config = dict(
    horizontal_flip=True,
    encoder_norm='layernorm',
    decoder_width=192,
    epochs=31.3,
)
Rows from block 7 of the encoder, named by matrix and row number. Rows with one number belong to one attention dimension. Each number is 128 + 24 x the weight over its row's rms, rounded and kept within 0 to 255. All counts start at 0. Numbers have three digits each.
# v: attention value (encoder.blocks.7.attn.v.weight, 128x128), inputs 0-127
# proj: attention output (encoder.blocks.7.attn.proj.weight, 128x128, transposed), outputs 0-127
v.3:131136105078149106133154169179164115148165108083153099158168109147170146155109138091143113161112118111109119112086107160130170114113079110122155137147159112137143083163098128115123138111141136142086139153107121110132101155143098146137074151084135127152139140123141153123080145147120132141152094093086116135128110154147103142154099113123123133167142124117163108142117135153112126116113
proj.3:122103116170105114133099111138141141125112121158146124138097128128111131128132138131109124113133121114124139211153141121154102112122141142134089196110135146119105146105117146166112107135128125120122110125128153138128161139118145118108148126145137106122100109135118107132152130140145114122133164138145123126138145110133120112121113153137090156124159112130132113102134000159121156160131
v.4:113103111073122099172105163156096158124135098111093105157132141131150142113111118149089109061147149113159107136126123167132151152113095148145133134120148153127096177111144194103139083097143132158120086110124132144101143132141135091103120107116105099125094105133121124098125120129156114146128140131096119148129093120118114160154099075118118158096153121078151125140115135142118170135143
proj.4:148140119175145125097164105104116114138132170125121161117118134124100127162118135153153142159089053136145088130139126106144064127123144126129141146140121100154129073131106128158121140164131140111143112120149121119129124137093126153144129190141149170138132147093117102128124134131152117110119104149171112179081126124183121111094096154140134092144119124137132120115132066096121100160113
v.5:112115138120149105127157177116112137145115131081170148135144113135099123156136134147137090142130107123122120116109103146114127123040166095156137111128106101131101164138069110159119169162133137128114121119124113151163101136085139137118119140132180165115114145121109157123118126112111117125136172134089140069126068143143160121112136110122129157098123135147131148112143116166092081151109
proj.5:154121110150133161125138103118181105132161130128161127123097142148130120116096119127123151140137148145105126155142163111114138110186108146127134198140149150106096101130151076066122110120133119152104143122134133112136142113162092113151115089119062112141105123152146160123124123123147130153099166129106129175121184149088139175164112151117126100117120122141101122135112124086137156108165
v.6:139131099142120136176100102133104135111146097157100173093120150145140106056118126157083132084115141138125105144141155118129092126166141139118130128115158175154133167075155166103128107110125094113109110092107158128110121141156162135095157115133083090118138096164114107132135132127123135129095153158086123118144170101096121116146123125145143119095179124127123129133127136095126147147168
proj.6:166133140111116100139148086138100131114128137118117111138152126114108156167124121117185093172099083147142128058123107125140122117121129140132156094128142101162136077196111139184135112141140096147177118115148118136095120136125097127138119147142152140125137165080155131151127108126118114109153103119189104134093089131147129130135131119143149102141109111095141147099138181155119123141107
v.7:099131192117132082112097098108143157121123120126124108122094161117142148115125132164102132111134156151177086135123111129155135141064147145115107132104116112097095106086100144120120155147130093169130126138140090146120122151125186121103108129153131105122114114112106134114091128131110157110140156148110125146133125147133158155119102053126105161111178118110143115116139149138127141199120
proj.7:151085103155154158134170158132112108137188128118128161134137099143095118173097120123147135118092103132150109136170164127138139115194122123159161122140139130140122120171138118114118091121128092152126130090151149130133111112165119140140155130127104107145132147123117108142113120102104079158122102135141170151082137107139117150127132152137141083166111127133099107096109190085139101087150
v.8:119184105067114125157130135126131125108149140142116114153125125125123080154094143125068111132087150151141108112150137106169096149180122134154107120113146125135121121109129125096113125096121150151141132196104135102141124123163117101128146131141100137150136133126133108149129133160134183176118112133161129155099109130122120191127118097123116123127181114114113123134146128154060130151077
proj.8:106098154151197137116095156141157115141125122128142098144149110160132170120155137095147126127150154109137157109072128132108131122070140122140185104125134109148152146151147102153122115119126130127109121123135145140130152104108107131118164149149148086124141144139143138118145133064118094068167069120124124104172130095121105087111166123136130167126067131115148138130128138113137112145131
v.9:161128098085149127146124124145140116091154123153137103172121136118154141133133147101118163129146132127164126117133161130161131134201124118104133130111143152091103084105174151060146077122105130149159152171126147097138122129153141130112103125163079153157160129114115100117110120157128149138120076116151123149140143115120116185136125091101154150134155103157168147143104125108142148127146
proj.9:112104132153134116146126111126078136130095127165098128119178097128121133138109091156116161059149145126112135138099097165131109136082121140123126112135125121181151133150126144198126152143110137118099080105135113173102122120132144145113157163118179104120113124136154132121155151141154112134167106143123139117137106150145122072100127120167124143126109165083148120119120123104062139129120
v.10:163133135093151134143167162132145101153138121096108133117133133101148100081133111195208109129149095135107131126128127145109120090118130137147158124157143097147139123142136146113133141128146138076104107072113144144095086170103137131111150121100183121116131112148156145152131109085127120097104131092098113081117136103131115072150148160124109093147096139120123119130138144143115121113123
proj.10:113158094140089108108097126126131153143126132145152160129096136148099142122160137113067102119108155094123125176133102130165157135118171089114083140106147127111160109118130094156110160147147100142177138150107118111123117109129102140114085114151089134161117131102088128099122151171102157157119113166151119172168117104148149125117129106120112123109165099136150123112117061131144142150131
v.11:090102110132103132153133117126158110157140114125122125158141127127102101165056136128144111098128100105125113107082149164083143135152093155158129114130122162152126137192110137147153085078148147130105108108107124134059095109111118131122163156120137120138144119114148174127129135105086083125105103096133124123122114103163108163129121128119114129152109139100127145151118132126106083108082
proj.11:137161145144112095107119092109117133125127157127138122107101145101143082114168165115122107143093121134121146180153103123146103134133168114096083157109122120147141140117117155099123154141124153108119135153117124119153163133097130153128095134148133134116153136137111099130127124183150142143110142142108116096156138155117157101132126142116123126116147149161129119085122000111131174139144
v.64:114146111096135137154140154137073132149144074115121134152109109133143117070125109121183121127187146152134127128144100109138185109116088117169109142131140052124102090146127135134129167113122139081140140154177142099136146120125110132117128086112160173133143115119126161106114119137156145128135130136123103127127087142162140130109165091122110144081146153121119112106132133139136156087115
proj.64:126101161150131144104123103131174116099110166136174150132150136109128136178128147136105137117074122099120151126099127174122102123118190138086119118140123159124144142096106094131124066125140132161119124109069109142135125112124138134110115165144076109119129116133160158145143126129134125119133118118104144100124165151113104123126096150138126113185100102146098104160123128118110131212123
v.65:131175117124135105145113142140157138128128120114098103113071122115157111089137129139135135133127128160150106125131118069134111102135075128131130128137149112116131107141089135153130102126125151084115113119130111076129147144157140133174110138131171102138124067127124162116084119092075122086138147106066123140139167146150117139111130137126114163206148103127154120139130139141124102156169
proj.65:112109136122126143101119111113118123127138120132140152141158107132116173153100088109137096116130111108136154183095135164115112149102159146102103187104113141152149129137153125123126127121130094139137141129112116176104125117096097139098138123117074146111149148128151111129151146182158144167143114155157134083143117127110132086111122119119150082094118121110112133124121020108106145103117
v.66:148159107129155132161122152158098117158113085116111145128100113146120114129123178144124114122074124135126119118096103129099121104163121156129114122112100164139139117142143151122136109147125131127097117151119134092127156141178111171143107073136105139143140111131106146163105084129065143137118097121115116176182202086130134140134136122120140106147118121157179144111122143126172121095156
proj.66:103122138115125111087136118107148168134148167147110142133147130145138110106118085120142114137145124134127150195132137112138121148123148123136160198140155103117162119126133122182115129121140110135140147116148124161096134152103128111125144174129158151126124119103133161107136154159173116125137165140150143095124105131140145117125139130127118122126166125108072122163110015105086133150109
v.67:134132128145186117098107103134115154103166171129175117099112121102121116182140148081095092181145099144131143129124117110141138138097069157086133135127117124090167132111153085109133141148123123102122152135154106127110148120181108157137125146132134092146101129124102121135125154137125142094143138117171152082121136154164198117134137147142120141138158125123099130155141116096156107137127
proj.67:109131120106129113155140130147127104127087052126106112136170114136151174108124105151146168077105161131123103108126125136112118142088151102159100101133128129162092119165120174165132126116121125134133090119103118121142122107087157104126158110144109165110140116139156117111125111128140125151133125136084108152138150132098069113124134122137135141138129142149191124080146187166085128142116
v.68:103171110122161091134127145126149081122143118090117112133146109151141113105089124103149122114112100131168122115127113091155116124137071130103134127123067146158130076145078116179131113161127132062094115083136116156148087157125132144140111158134113088132144089127111142141118135111162130125138126134121114118149145142132153125135111166128118131185115120179121143158151134109083121153150
proj.68:112092154130112137118137106141105160149108163150127113138113123117116165128150112111108141134146145130097124162088126155096136131083176111143134163137159129108141169131184159111124090075131107149138153157089140128113148133122101120129169112113171138120128147111122100119119140154085129133145112129112128133155138103086110116133145089124129128104131146074160132100150042143171111092113
v.69:158155114135113125113073114132138122152115092161122137147138138158101092099082123123155136143120123137093111132137106123142136175133159150175117125117118066113094085126115114183124123103134122169122134141144121105115117141154160145165152132199114198108173099121109091149150084109107156133148125136122115168097146119130157142112129103119133122137128128083164139123131134115120104142123
proj.69:079116114105117150145176117134136101110143176108110107124103119104124130096134144112100169123133143105129146151129183106114121148155111103100144140138107194133185168120118150081122131141124097104141135121074132146156107151090111137124131136093138058134101124143139162123102142166139111116103132115169117150114104124107090149161164153118128118126131122175103123125112122116178126128131
v.70:123145105095145112145159127151138128170146145138099080136100112138143137153126164078142139142149093135164128113083121122103104102132102126129126122130127140130129139197108138140120104133140144086101133108138094171140151156087091153160126110102094096149146124131126133150093102143058097121141124166126128117121153097134126090128122165139122144117093108188183133133136139141122102090111
proj.70:112150122112126123102108136129154127099094162131103158112158118128116109093144118143142123111085137128097140198148158156134177137106116122123145183125160129141142115093175102156122150119137114160101116134105128113114086113209155120115141151123165161139122132125144126111157152120150136132142136107129119137138122119126111157125095113129133122166146132096095119136140026091141122121131
v.71:106076126182156129135126144108096130122125127106108111167086114094137170171132112129094123113174092113156140135128098157134177134111172070143122140120106104139108063128153116066126142136131156209158111168118149125158139125110103120100102103133119098142108145128125113114134118125162118141132142143114143173163137113138103120132136121118150144121144159145116120145133113132152139120144
proj.71:154162131111117099134132120138151134135149120189121164091189124157107074101145138116138130120088149132136118091125129098136066108122089164112135101136175127086167176133110127188130138125126083078129134108117107119112133134164153093134126130116177168110136133120104109146118119142114146107110141129128111126134117160125143118109120105127121101108120111116099145113149198105114124143119
v.72:144135160129109118138135113129093138113124105116147175099169147118071111098103142138103116139135157149079122126129116132104157124180126114147131127110111156127131120088112127136136161157125097088145134101114097069110138075201102132139110122138121161116125123108106188101140146113109143135167118132169166148131099116128133182134133137122127168126134145083134131145121133115169145097099
proj.72:112134105133138157117130143124133101121129142123096094157087102125165149140148164145138156120104099117156134105148116108146121146080175140110113112144113120155129140158147124133140066119114151126131153136163147179151107159060128134124162140134131128138145134147137080119121097169125124158078105133103090095118147119141124103132156139141141097104113116168126126061115178111102103172140
v.73:141121116091124154093138114125118128124104110120107106158172123135126112109153136094142171116128105110136138129149139140072147115150185157128176135123190137112119165137124144146139111099123097107127147164132131125091181118175157159144111177105118119112157119141112166112137144087071126169071081102151097140125131121128130117120137187138114116117100123134149142137124123115123139108152
proj.73:119157117144107143133163099122139100115136201115137119113122129107130132145112154149125091166140152163094096167122121123176105152128098071112099156127073123134132115120134120137105145158147138115153114093107143143142090136085110111106145107122142127135092148115118082142127116155162118078145150161087151107098095151110133122134096066118112137146125156111120117123137087159138090115108
v.74:159094129084156179110138087135155092178153109132115145111129113155149131079115132079097147150107099131119127123114145116118096121133175099147145126112141166122099142135131145116143110132126124144117139108093129148131108140139110140109147175115109118110167110163126103117158123108141111133110096136122115101121199109143173082150127140123145091070152088151166147106141141114157126110154
proj.74:112159111138110075110122146117079168095131151130145128133117115114091129140143126141152115172108153141140143127144135113150125146135110133107148150126165070124142117115117142141109155125146155122120113122157139160117155124095168113132107087147176176132154162089103145133090116131127129090126130112121158150124056167094102198113132119120115143163128160120100117144130080142120119148089
v.75:135131087141123151127179072149165121151137144109096071118093145146150124089157097084148126150145103139155108101126130081116108112164108137136120124141154110099180126168117117125134098114111143116135134134140152119116146191132110133116122124096152115159141093149120148114158150085140090118102113067077115124137152160130153072117121123134115146124118117131129152121104129144098099119145
proj.75:153171167079169116165098144113115141119137136147105181136113099113141136141111144166142117114114154119129175146120124158137114153098176146111146180115161124138105118114126128167124163146148113140101107123143074136094095107152165138121115155142132154120136145084135133135125138170105184112151163156156154092138132076125129154104105154112127152130142137131123110154124086093138145102120
v.76:147126196089117121118136108124123165122150141117105156101109132168130124098096122129117150102151135108110127147169154115138081163106145085124123137133123115147099099103125114103135124134124166104117123101103130172113044102138160116110177170126124140110138124142150105144163148114152119148122144135152106108099134152169151149156117120140137096113164111129139128170137127146056134102107
proj.76:130118072181122147125135137144125066147116111132144143137138120099091139138146129125148144137092132141150129078122153121138162121175117141141145077125130179100130159138128119108125154107135123168153143166164133103125180122084095125152117097127105114141127136114104131130089095135141118082123100131138142133135106121087108142134172141119118138117105107125116134093128165125197106188148
v.77:075101110149135133174107145125083116160147108132119141123149124139160106167141128130154133141132098124151126126123137102114123085160064105153138133111166124112166085131101125097138133122121193181098115181101155104125168152160143150127080116109166101133142090131112157130118147097106125161145105124112111142165111112107147123119140121139139144085093123141114131134125129122087163124148
proj.77:176146136126122126108158105113147149112108156114105133109115110113105160129112129124117114127125161130113118169117095155138137141133207148121122167143092110132103161162154100153132113100121056124142123092132096166127137129128122104123164140136096172118078145112129121127171139140139119115113152144119142107108175154173104157122119131155121115170130122134117134128135051102136085122098
v.78:140119070155104157132098095125144095123110126125157149113119154161118102142130094121136210121109164116130138123152143107124041163106159154140133125123140090111157104108096094183121143126130157131095107144080143152137101153134174114112160130128108140099143112123128116103140133099124122115100133112091113146119115146103136140141142101101132104114134114134132140088120127112121138192141
proj.78:113119161096143101124146169125109157146157145149100086134136112101139127083146139121109079136134098124135113130097099122129180133156109106125112094130115175125116179114111175067139107128114079129143157131184127107152150107097106136146111128158171121138100123129135109122123095170130132166144120148168105108141129106151132098129173129150132132142147139135152122173128166139142108086098
v.79:094109151121148104146134077103076151107146134143124141129111142106127147139123124097058072150140106130173120124137153148138138135099069137151103132113079123124109122109132099113140146150120189188118114138121128158106137115168150096128115154167165102129109118138128104149149166100170119159165123152121128126131128154133165157117130152115125150114148169135132144142139128144081113105139
proj.79:166120120137136159119129183154171138122136068127121158139147139151128154140127139178172168129121172137088163141124115120107101124161158159164154141146151153143109160150116136129111146101132088093163140127125121077117164125081102144113139133119105118140147141109130140096117085169124142088094159150117163120111137126120112099117115131134120112105082096114095114081120099105147147119123
v.80:088162090109120160155177108127115081171116118123112159146074113111119122086085093079106104129114125155126142137159120140140131138136092141197121130140135128134067161131142125117130140146120135120153104145145114136136158131110132136122165191143171183125116098134138106124134117096170116174145114133115108128117112155155148159109128101129123137143165170126124126125126117140102092134132
proj.80:186114169147153105112076158104117169089160142142147112125151125130155163187146170173155142145148131125129142099093129141126140133148146147091127130133113127120178107116122112157139108130134141145112160104105141118109098118149132105118120085116075069140169154110133150148137135148119142074128138134113167132150101102083121123139124156114139114105098088132120122135139108163115161135112
v.81:111156112179161137082141114119161111130130126153124108137098129148142103118167106074098184112154130142164133138153139125123057171121136150116120139146136106099156120138151102139128115070130114120137120135157129120148138159150116126158137114131130122098133141123138107083107137113177128115107170103136093124115175146168178102148137138140125113159141133123096135162131126107069096161141
proj.81:153117147064092077152100136146087164115124162131157103137155139114095149112104148166140086135098140128111123119118109150123152144108121086096112069097126146146116113135125168117131159194140132128154132133110124126107097121083145132103140167117117126126110131130108095167156114147091149120146125162138159133144106132085104133110120118112132125113138134126179130121136162139182162113094
v.82:139130132106092135121099143119139127089125183101142090136154131108132104136137092119120088142154175157116114128151105151140142128131154154137150126133157147110085131107116124162126112115116132153130118105106122120120156133088182102146140160127118131130146123132120140085159145160158136062138163110117148114108076168086132123091134129109122123122177137095102122119115132158194071157142
proj.82:128150132118139131133151098151152097138146051168140132128097156131133177150126158165131157108120083101126141096137127125115135118126120137122102102112127082133153171131129086113131132141127137116143128156162145115166099114162076158092147102145150130127087095122166123162131119082135152173116103131081115167138150128152135129132104134143133168142106133134132130135114168127074170118157
v.83:111115111135143159096102131139108094136092093128114140117140128095153139148137113102139118155102144116101129122117148167073069102136107142161131129116100154105148157090137146120137141078125140217116132177079148148099169125187120135101102136121156177127118147150132113126125159123147120145141092148115133119173125122119153184106113131130147121134113120149101147120121132106120124099123
proj.83:155128139145140098140147121128129185123188143118154137120116125158121152125124132151148115158182119147144154169126109115154161141144145148093144162142149080119106097169145117138132097166119124088142119090188120122134139146065137116141119112139094096136140122088113162135140102101128116118110165132126142116100126126131121098135123128130109117133141115120127130149118026158149123159148
v.84:139103128136134115089143110149093156104106113090101111155093127117122149177151151079099059137105113117112134123137135129120176112098156171183130136136160130127090175088152121133140092145117132133096133150115151128109140128171145160130103124129116105168108131136127104158127091081169152155121083118131140147152138160127147112128125120124140127124108139126118133132135127106183138093182
proj.84:137117119138148119149116144115197105170154103157170158103137102144143128085084109151144148141197145129142111138110120112116096135145128123080156158122106111086153088155104119150118170105134107147155106113150109135142174139083141105135134120132149164114142127108129166107130164196113117099134167131107098110141094127128123128138141140150121123121135113113117141142114108160104129181115
v.85:124121139135124121108099182131129123127138140144145142146136121102165124202149106146190147129142142098090148132144115167104128143088112135096123125131127086096122100124177137100121180088125133161126132186141152142122134134127144124090138066117119168100116149120151077160115135152168114179132134149134126132155101138158125128121138086131125085161127148109099114128132122131142148112111
proj.85:135082092121132143168159084130150141129114069121156108113122143135101141126106121097098125101153123141157103116072144110146130112166098120153124108125142177108105158129097109147126055167133133131137111084126096107133125114130130126154102149150136080165137096130117181128123103095114131092135138111134141122094142128098099135140082160133113167124137089147147111136138150154111106165133
v.86:168106152163176129109139127133161099141103114150160127135146117116147151094117104136139150147122147136148129131122114104140154115116074113121128112112085093132175083162084121121131147101126113171142101116119153132168115152135091110103081115100197111146134152150123151109111108168133133105129143132100144165165135122080078098118122128130117154169123125164107142101127134095156141130159
proj.86:086107124116110095143126133116104172120112147120094113130120124147130124137159110105133090110144099113121123134116114154111062141082194150108135169160163174119104142091189177172132099133127137084098128129118099166097137120127171160131137138157076138114127099110132117143126136077118135146140111128120114115148126117145153121127131138120132119098137163123142112158143074139101143119108
v.87:141066122066119144113107132140107128132109112167110137130173127143122132161141124119135167129110172112119123123103134123115066127168139174157156130134079149155161114134076141188126133110138127105104093171100145136144115147131141150158133097087112131118133133120135138133131130158164129128147140148087130159114133110076115115123142149124126108127085121158145145105135141104071123088154
proj.87:136165089147117098132167095106165130105132146093121123140109115096137098093119127126138118091141114115155158170162143142123193144096146067111142146151147147104109139117161129104121111142121151126137143110134100151152123121092154126108131172145163114136145146155147087121129117113137091123121100127184115149126118109171128151138116107152136124145178165127107101141111084163181121167127
v.88:104158109155135100085105129125153100124081114146101165123094120129124102149080138099115132172145077177149132111122130114118126127077174127169142141108099105132141060109125134149136109112130091141114150100126126172135122127147131147148085145170139105132163153125102121151089099138127126113175137178152131117113144135131130142151111134142145142141121109182133135116146128097185126112126
proj.88:142090142076154153170145108163091162142167136118145108151160106137119175063149123136133132112108180098102153165136131139144136121131074144083132143135132131127132180138134140110131134147141152118143103145134123108129149168132102117107155107093117138112093089141142137104172121131112160163110101077092108126118133111095111109118161127145135120120164125080130126147121112164104120153112
v.89:158075148124114134146112098128100117146094152147128140134157134110110149135106097115143134164111123135072153129116171160127133126130150110120120129106151118099120157134123108156140139176128133220130152162116122157098173118110122127114113157111112178129127154122080115167112132149082135128124116177125145117105085122093157140111118166137146133080097096138162139117135133116091134132110
proj.89:088147106137111158134176134136150165120160133111132117117094111124123096120148187136105127112142136127160108089170109092124122123116108149169150103123099135147125124145125142113129134099125138074120090077169113104163087147159137112140135091151128088133093087158147136114148117108140101160129121117139101154145168139147097116153154091133133121189130141136106118138114158107186120106131
v.90:127104098127118111169146163148098148110139125117098127106112130126165157106159110118185126134157114116112103140125131092140144082105153107141130116143153134121100132146131157117135088173121157082122141122160161138116113118094155142121126084119102131151113118157161108165118147101203121189142099138138125074117117128130140082120108140142117101118112122151175113142115131169109166101148
proj.90:137112179116138164096112080117177124147131118110160164128115127123145118175076152135084132106108134137144157122122137156123118124160107144103144131112117124121108122118107085119113176094149112170105125109118111102120165140126109090125093151131167131127122134092115195108139121134099108046106144139109102138150141159145110164123116113144129144113109129134074137138112122124146113177127
v.91:124123134178140092138144139156117144150123126093153127097151116143109129105095140130173114150114103142090112131130153111168165101064134141092126135111169083103135155123141127092137120165127128104114164084165139161135116118134116148145111150117128129116101129145116110175093129099079115171090134151202121087094104137135151079146089139133120115124141114152135124126138136140119155113120
proj.91:145117133089122152128122134132145112142117139135102112143091105122144132156148145111064118123143157122166138099117137144103088109175111107146146135124079155110133116124099146123129132095126145163119099146108141106131138145097107102118142109145098130101138108143110173079140125161151104067172104136063080138169118132114092180144163126117134140136088122120149130144129140098157122180133
v.92:126081188065115124114149112125166124149133159139169152114143129143140121173126113115114131126105179130124113119139149138165140132134142102139117129152165162101108164133148114119128079139118131111131136133123111148120094116078105100124134140126151182132130127115144103125115136157208148158121092120152100090092118173131129147119106078119134087144120118108126116107135135141080100138100
proj.92:140138087154133150149100155129110100119136105099083097127104111118129153118110163117149112114150083127112133074098120133108107129140105154124181099109097102112102100137113106153136162137133176164141118126189146120149150114130164139131104118134095076118108137162106143122166132075085096101160126119118150144151115103132121124150138170138117144114118129142168135158132159162157149127169
v.93:096154109106127141160151126128105095106127154095109078146138129054140147136115083113141154127148130139146121119114112097102108105110144111121112114121118138132095131146109098143136144140116095142148123173073089168102138106096129123114109174132137137159159106146097146093170159118170121141144097141150126074120090131131121131123138156122122158142188078133103139131141136140181110139118
proj.93:109116132108101123109112106144167147123101121158137174128157110152120112148158178114117072142119099129133103079150145147145168130124115119151128124135139106107129145149138093125136102120112166137101143099173134092126109164134116141129153111132117138106105118114155091147117113146081135104124104130072160182158139143114120105109081080123139115115051139135116122126130148124079167123123
v.94:102138159118117121150105197105109140108163139156155154141125122137136107193138131144101115073119150104124134139126104172121163156164139083112130141146139178130124122110163119098118150113125127091141108141136100094128132103095137123139129098139129133115122157100142093114112131166170153145141130107147097107132159128191126152142136090123127097149131169086095099149133132147081133124095
proj.94:134133103137116127101155054114152097155100115105126118113136141101123169095127150113168163149137106151121094111121137101150122131117114141162103080115109079150118121123110126143131132159132163163133138119125148138152137157165116144120160156136132100137122106159131143139155134091101102121099114144141165162109082114090145099121077172138101152104115087159140126086155169145146107116166
v.95:160145093129120141127089119148121157142152126127179160111118132151095099165095134172137201090130141111122114132142107064150144159103175132100107125142135112121141090115132114167130149125116129069141138148135132128125069124115154114132167097168134139114127099123141114111169120140138112122102132093179100138102145152142139114135153075123132109120164119091103124128121118140149123158141
proj.95:103128160137133133128122133127144094103111097158077109122148139115146145079154116080095092138121116143136131072133137153149109135161095128146148085123110172144123150118101159073134091132128113183127137118128128135147140116121120129137104166114112120116121129166126118136098114133138139133150117132112134111158108124134106125134178153133145136136130142164164139124127244130089120159106
v.96:117087094150121136129138097134143147185112083149113147108095112143138151108087124076103171145116130132111127119108151138126081124096102106112112125119142118092171126100123148127130112114136171173094133146110154162138130140119127142119100148149123139147124191115131126119096100123103091153136147162130132116123152123133172161114097129145139148107152116186153150183126125145080141090158
proj.96:141145166122175127118116163130091147081155180101149126118166125113139121143160156170170092134132138142128137125165123126116170144153143161130168162142105142145103128139152116105130123132121099117151118078126107132117179122150155126138145087112133135128126088144130125137137152134151141112125133107106119131135136135126089109128142144113143095147113105081085131078115043092163144162108
v.97:173145126134155152142117139147152090152106139102156109131129125137148117039120110164159146117109156128138140122109096127138155129143172089138115131144104117115111091162106130147128128122123163149141134088098124113140093133135072086131119168129132189135139080132120142084117139151124108092124154136090111140125171148125133156116098133122127141158170142103141110072131124145127109166110
proj.97:081149139096096111123135141122094148107168144156111163133111147130107144176149157096095137116129100130147145121154118120136090118119076183128109128121161122150168164101153141128140113148130092101126156136192126141149159142129168168116122100116122080101157149117125116145156131107117143139151106110135144100148086112138118081114177108112152102118101144147102146174127101118125140098118
v.98:125160124102137162116116091129136120126184142132153082142160127136122117138136134136126078085104132137136136129129109109158127154114089163130113121139113110151108150144150083149119193111129107150115102151140103123142126171115146142121166112114113085113128103128125072149168099146137149127090143102094126158151136143169159098105171096123131095129118147072119127098125139101115114177169
proj.98:105143101139106100144145172118099128121066114159148143103122154112143098134127104114097178166123124126139114087138141148102120147142180069145121105122146122117178100130091139113137083126126122099132165144126126105159086075132137122125129130161138170142117123122124147117109170140111122122145119137142119118098106123098135129133106136143117148127115156159156114149157178192119132082083
v.99:132109150164120111121102146126106125101114161153120139120143139070115123190131122155149090164123129117086132134125123161112171136164086138149129134130100121128140167129125117134126144146126115166134138159150103108098157098161134123137148133123168176129094107122119075159142161133114156147166086164127160129155073101120091161120114148124146160157072131102108116128132120105112106124092
proj.99:117153100108141155171170093138157100145149104085107121127117111159125176104096127098118174090177113131154142155101146105146121128087121119136117133115130170150112082150155121156136125105121154118128135108098130109143096145120109129128128125124080065143152118128142152112118127119134095135111161119159109117095172126136142113149164125144115113108140093156160132112130158186164142094169
v.100:200097164098160135068099134123149134087128134104121109113182129109175140111187116148172135125115150088095148121134124131094087124135113137104146119140104115130147126141129114142122132088136110133092156115126115152111095132173117144105138109081146144125124115163152111164138122118128177108107080129095124142168138126131119125124118149137128086170080118118116121109136139092148144123122
proj.100:057146077127098115169177122123104098160094109123165152145083120152060125150070103107122135113153097144143096177099144131141165132126136104141126153129148143137092107150119146140136111139120142123155086143136117097138161124077112131152128142131094117144135139094113142120104139140134076131145151116169130116108112118115156104140146113110114144114138143143145121144138094172152117135144
v.101:094106148098138105128116142115146122140138085181147187113131134165113116124081172099073100166114133172119089110124140159167116120124094149147153111104112154112130120080115133116129095109133129143118124055102113151152107133141131140159116169165170107138137143105106119130078081165116135132160098140163114099113132101103133133139093133128131121127105138157127139136133126103114123125130
proj.101:148120108143140139121144124141099148142128172074060077147124111108129175119170095140155158115137127108100133132158131102097149118116183109113141154140103092169133140145141159114118162142135156105148139184133135150108140135095120120106120107106077131100119099147126147124162161071141129153109140117093131158140133138168132171118144135152140144126144125109146125100122069140148129115127
v.102:127092135156112144123146146123127156143159116124169136142155123168130132102113157091130097106128120103086129130132102181150173155150128110131115129140128140114125132093178129117125102121118154152158158091150161114134084123127095111119128131152103200139138168110118150098162146141170145141108132100168131118107122129127158113113118104133121105074147197102104122153115136141103099093091
proj.102:145166152106170108137120090141122084094111147115105104149134131096120143173128107136133210146099138145121109070127128101086088104133134133114141104148124110145119115143098107146127149142121105082116101131091108130127157088136162144121155144081154081125136121106118117167127128106129096097108133124111134143136138133144084139158118163113137160146096092135160108078137166141121147142128
v.103:146114119138138171082138141131129103097102115116151144130130139135132129095167082128150202075131170111076154138170127136105085153106172107136141120134115095142088128117122139159127131121131096074146141126145139124146073106131131124102153112118092175111122136105150115116121126106174162147110156139105104116132106143137114145122125140137122095165133132139135129167131129106068148165132
proj.103:105092126145099085161125107143126123123132124171154118135132140109113137118105168140102090158152083145164081106097112131157135143143101139108096087129150196105138097115109116111149101146115162148141102138114124122126167123086126121146120149134166094123136152143125122150141115148106080100129098124154136120151131135125138111144153104133122127093141158126123122083141203160195142125119
v.104:165111101118158143115115128146140130160121160091178129135114136101143120122127107144110184139099133101101149137116124115117080140078150098098119130125106116091132082146106088143121164169126167167094131164113107155136165119148137098130113134108118130119105134136115140097083164129117115080119157109092091122129169153157136146134150119130136111161196128116152129086126141106130118165124
proj.104:100134162125087101148127167135082098097128143155101113107149122146126119166144141119112093104110111153169132092145089142123150130128073138126116111114134133137148183154144160132122104091126107097169128101140147092126105157116135150114151107178150126111152114135118088154149100137142137185149121149153161130136080112120118094113132113108123094113093143154104123188115153156113147154133
v.105:132135114134126086114092171131149110077112149113146129133123132158137109147143137095126109140123125134134140114127108158103173131117188149110162113132151176095124095119111153186130096127120152084108145100117143141084152112172163114147091148135072112131141135092131155119110125102142124120135101081103148115132140164117144143120113154100116116134110136140151132103138131143223136140125
proj.105:100115137071157155119158105124141160165142070140130101125141108117100150121125107146142145104133130126122108169120108116117106122129068137123094159125115082170134159137164129130134120146116100120147116118106139112161138174130120163110162119112201133139129130134119107142127125149127152140130166142141103134146116111141108106135145109146139151147181137110118132134132061133058073096124
v.106:155159142141083117159135126121191112153116169146129160109095124176110145107115115157144134109069138119103128123117158097156140140184137143085129123145137196122174159137134146122130063151132107070131133089159153113122075141118105146127169137154089155133148137134146152143121115128113127122105130092128121095095162137116121125126119102136115099119116108131144122138129115140108122141105
proj.106:088099117131189156122118130143051139117136091080128092138158106094121094120072138090145130152172123123139143126152116139097110133126109097163126123131142082154073089103141121097129169145121137156130107161087105145101145095137167122151103105088145104149144123100121141127149134092134128150128131138169135140138129061128132150129121152109121143143154124112129125128116134117136113112140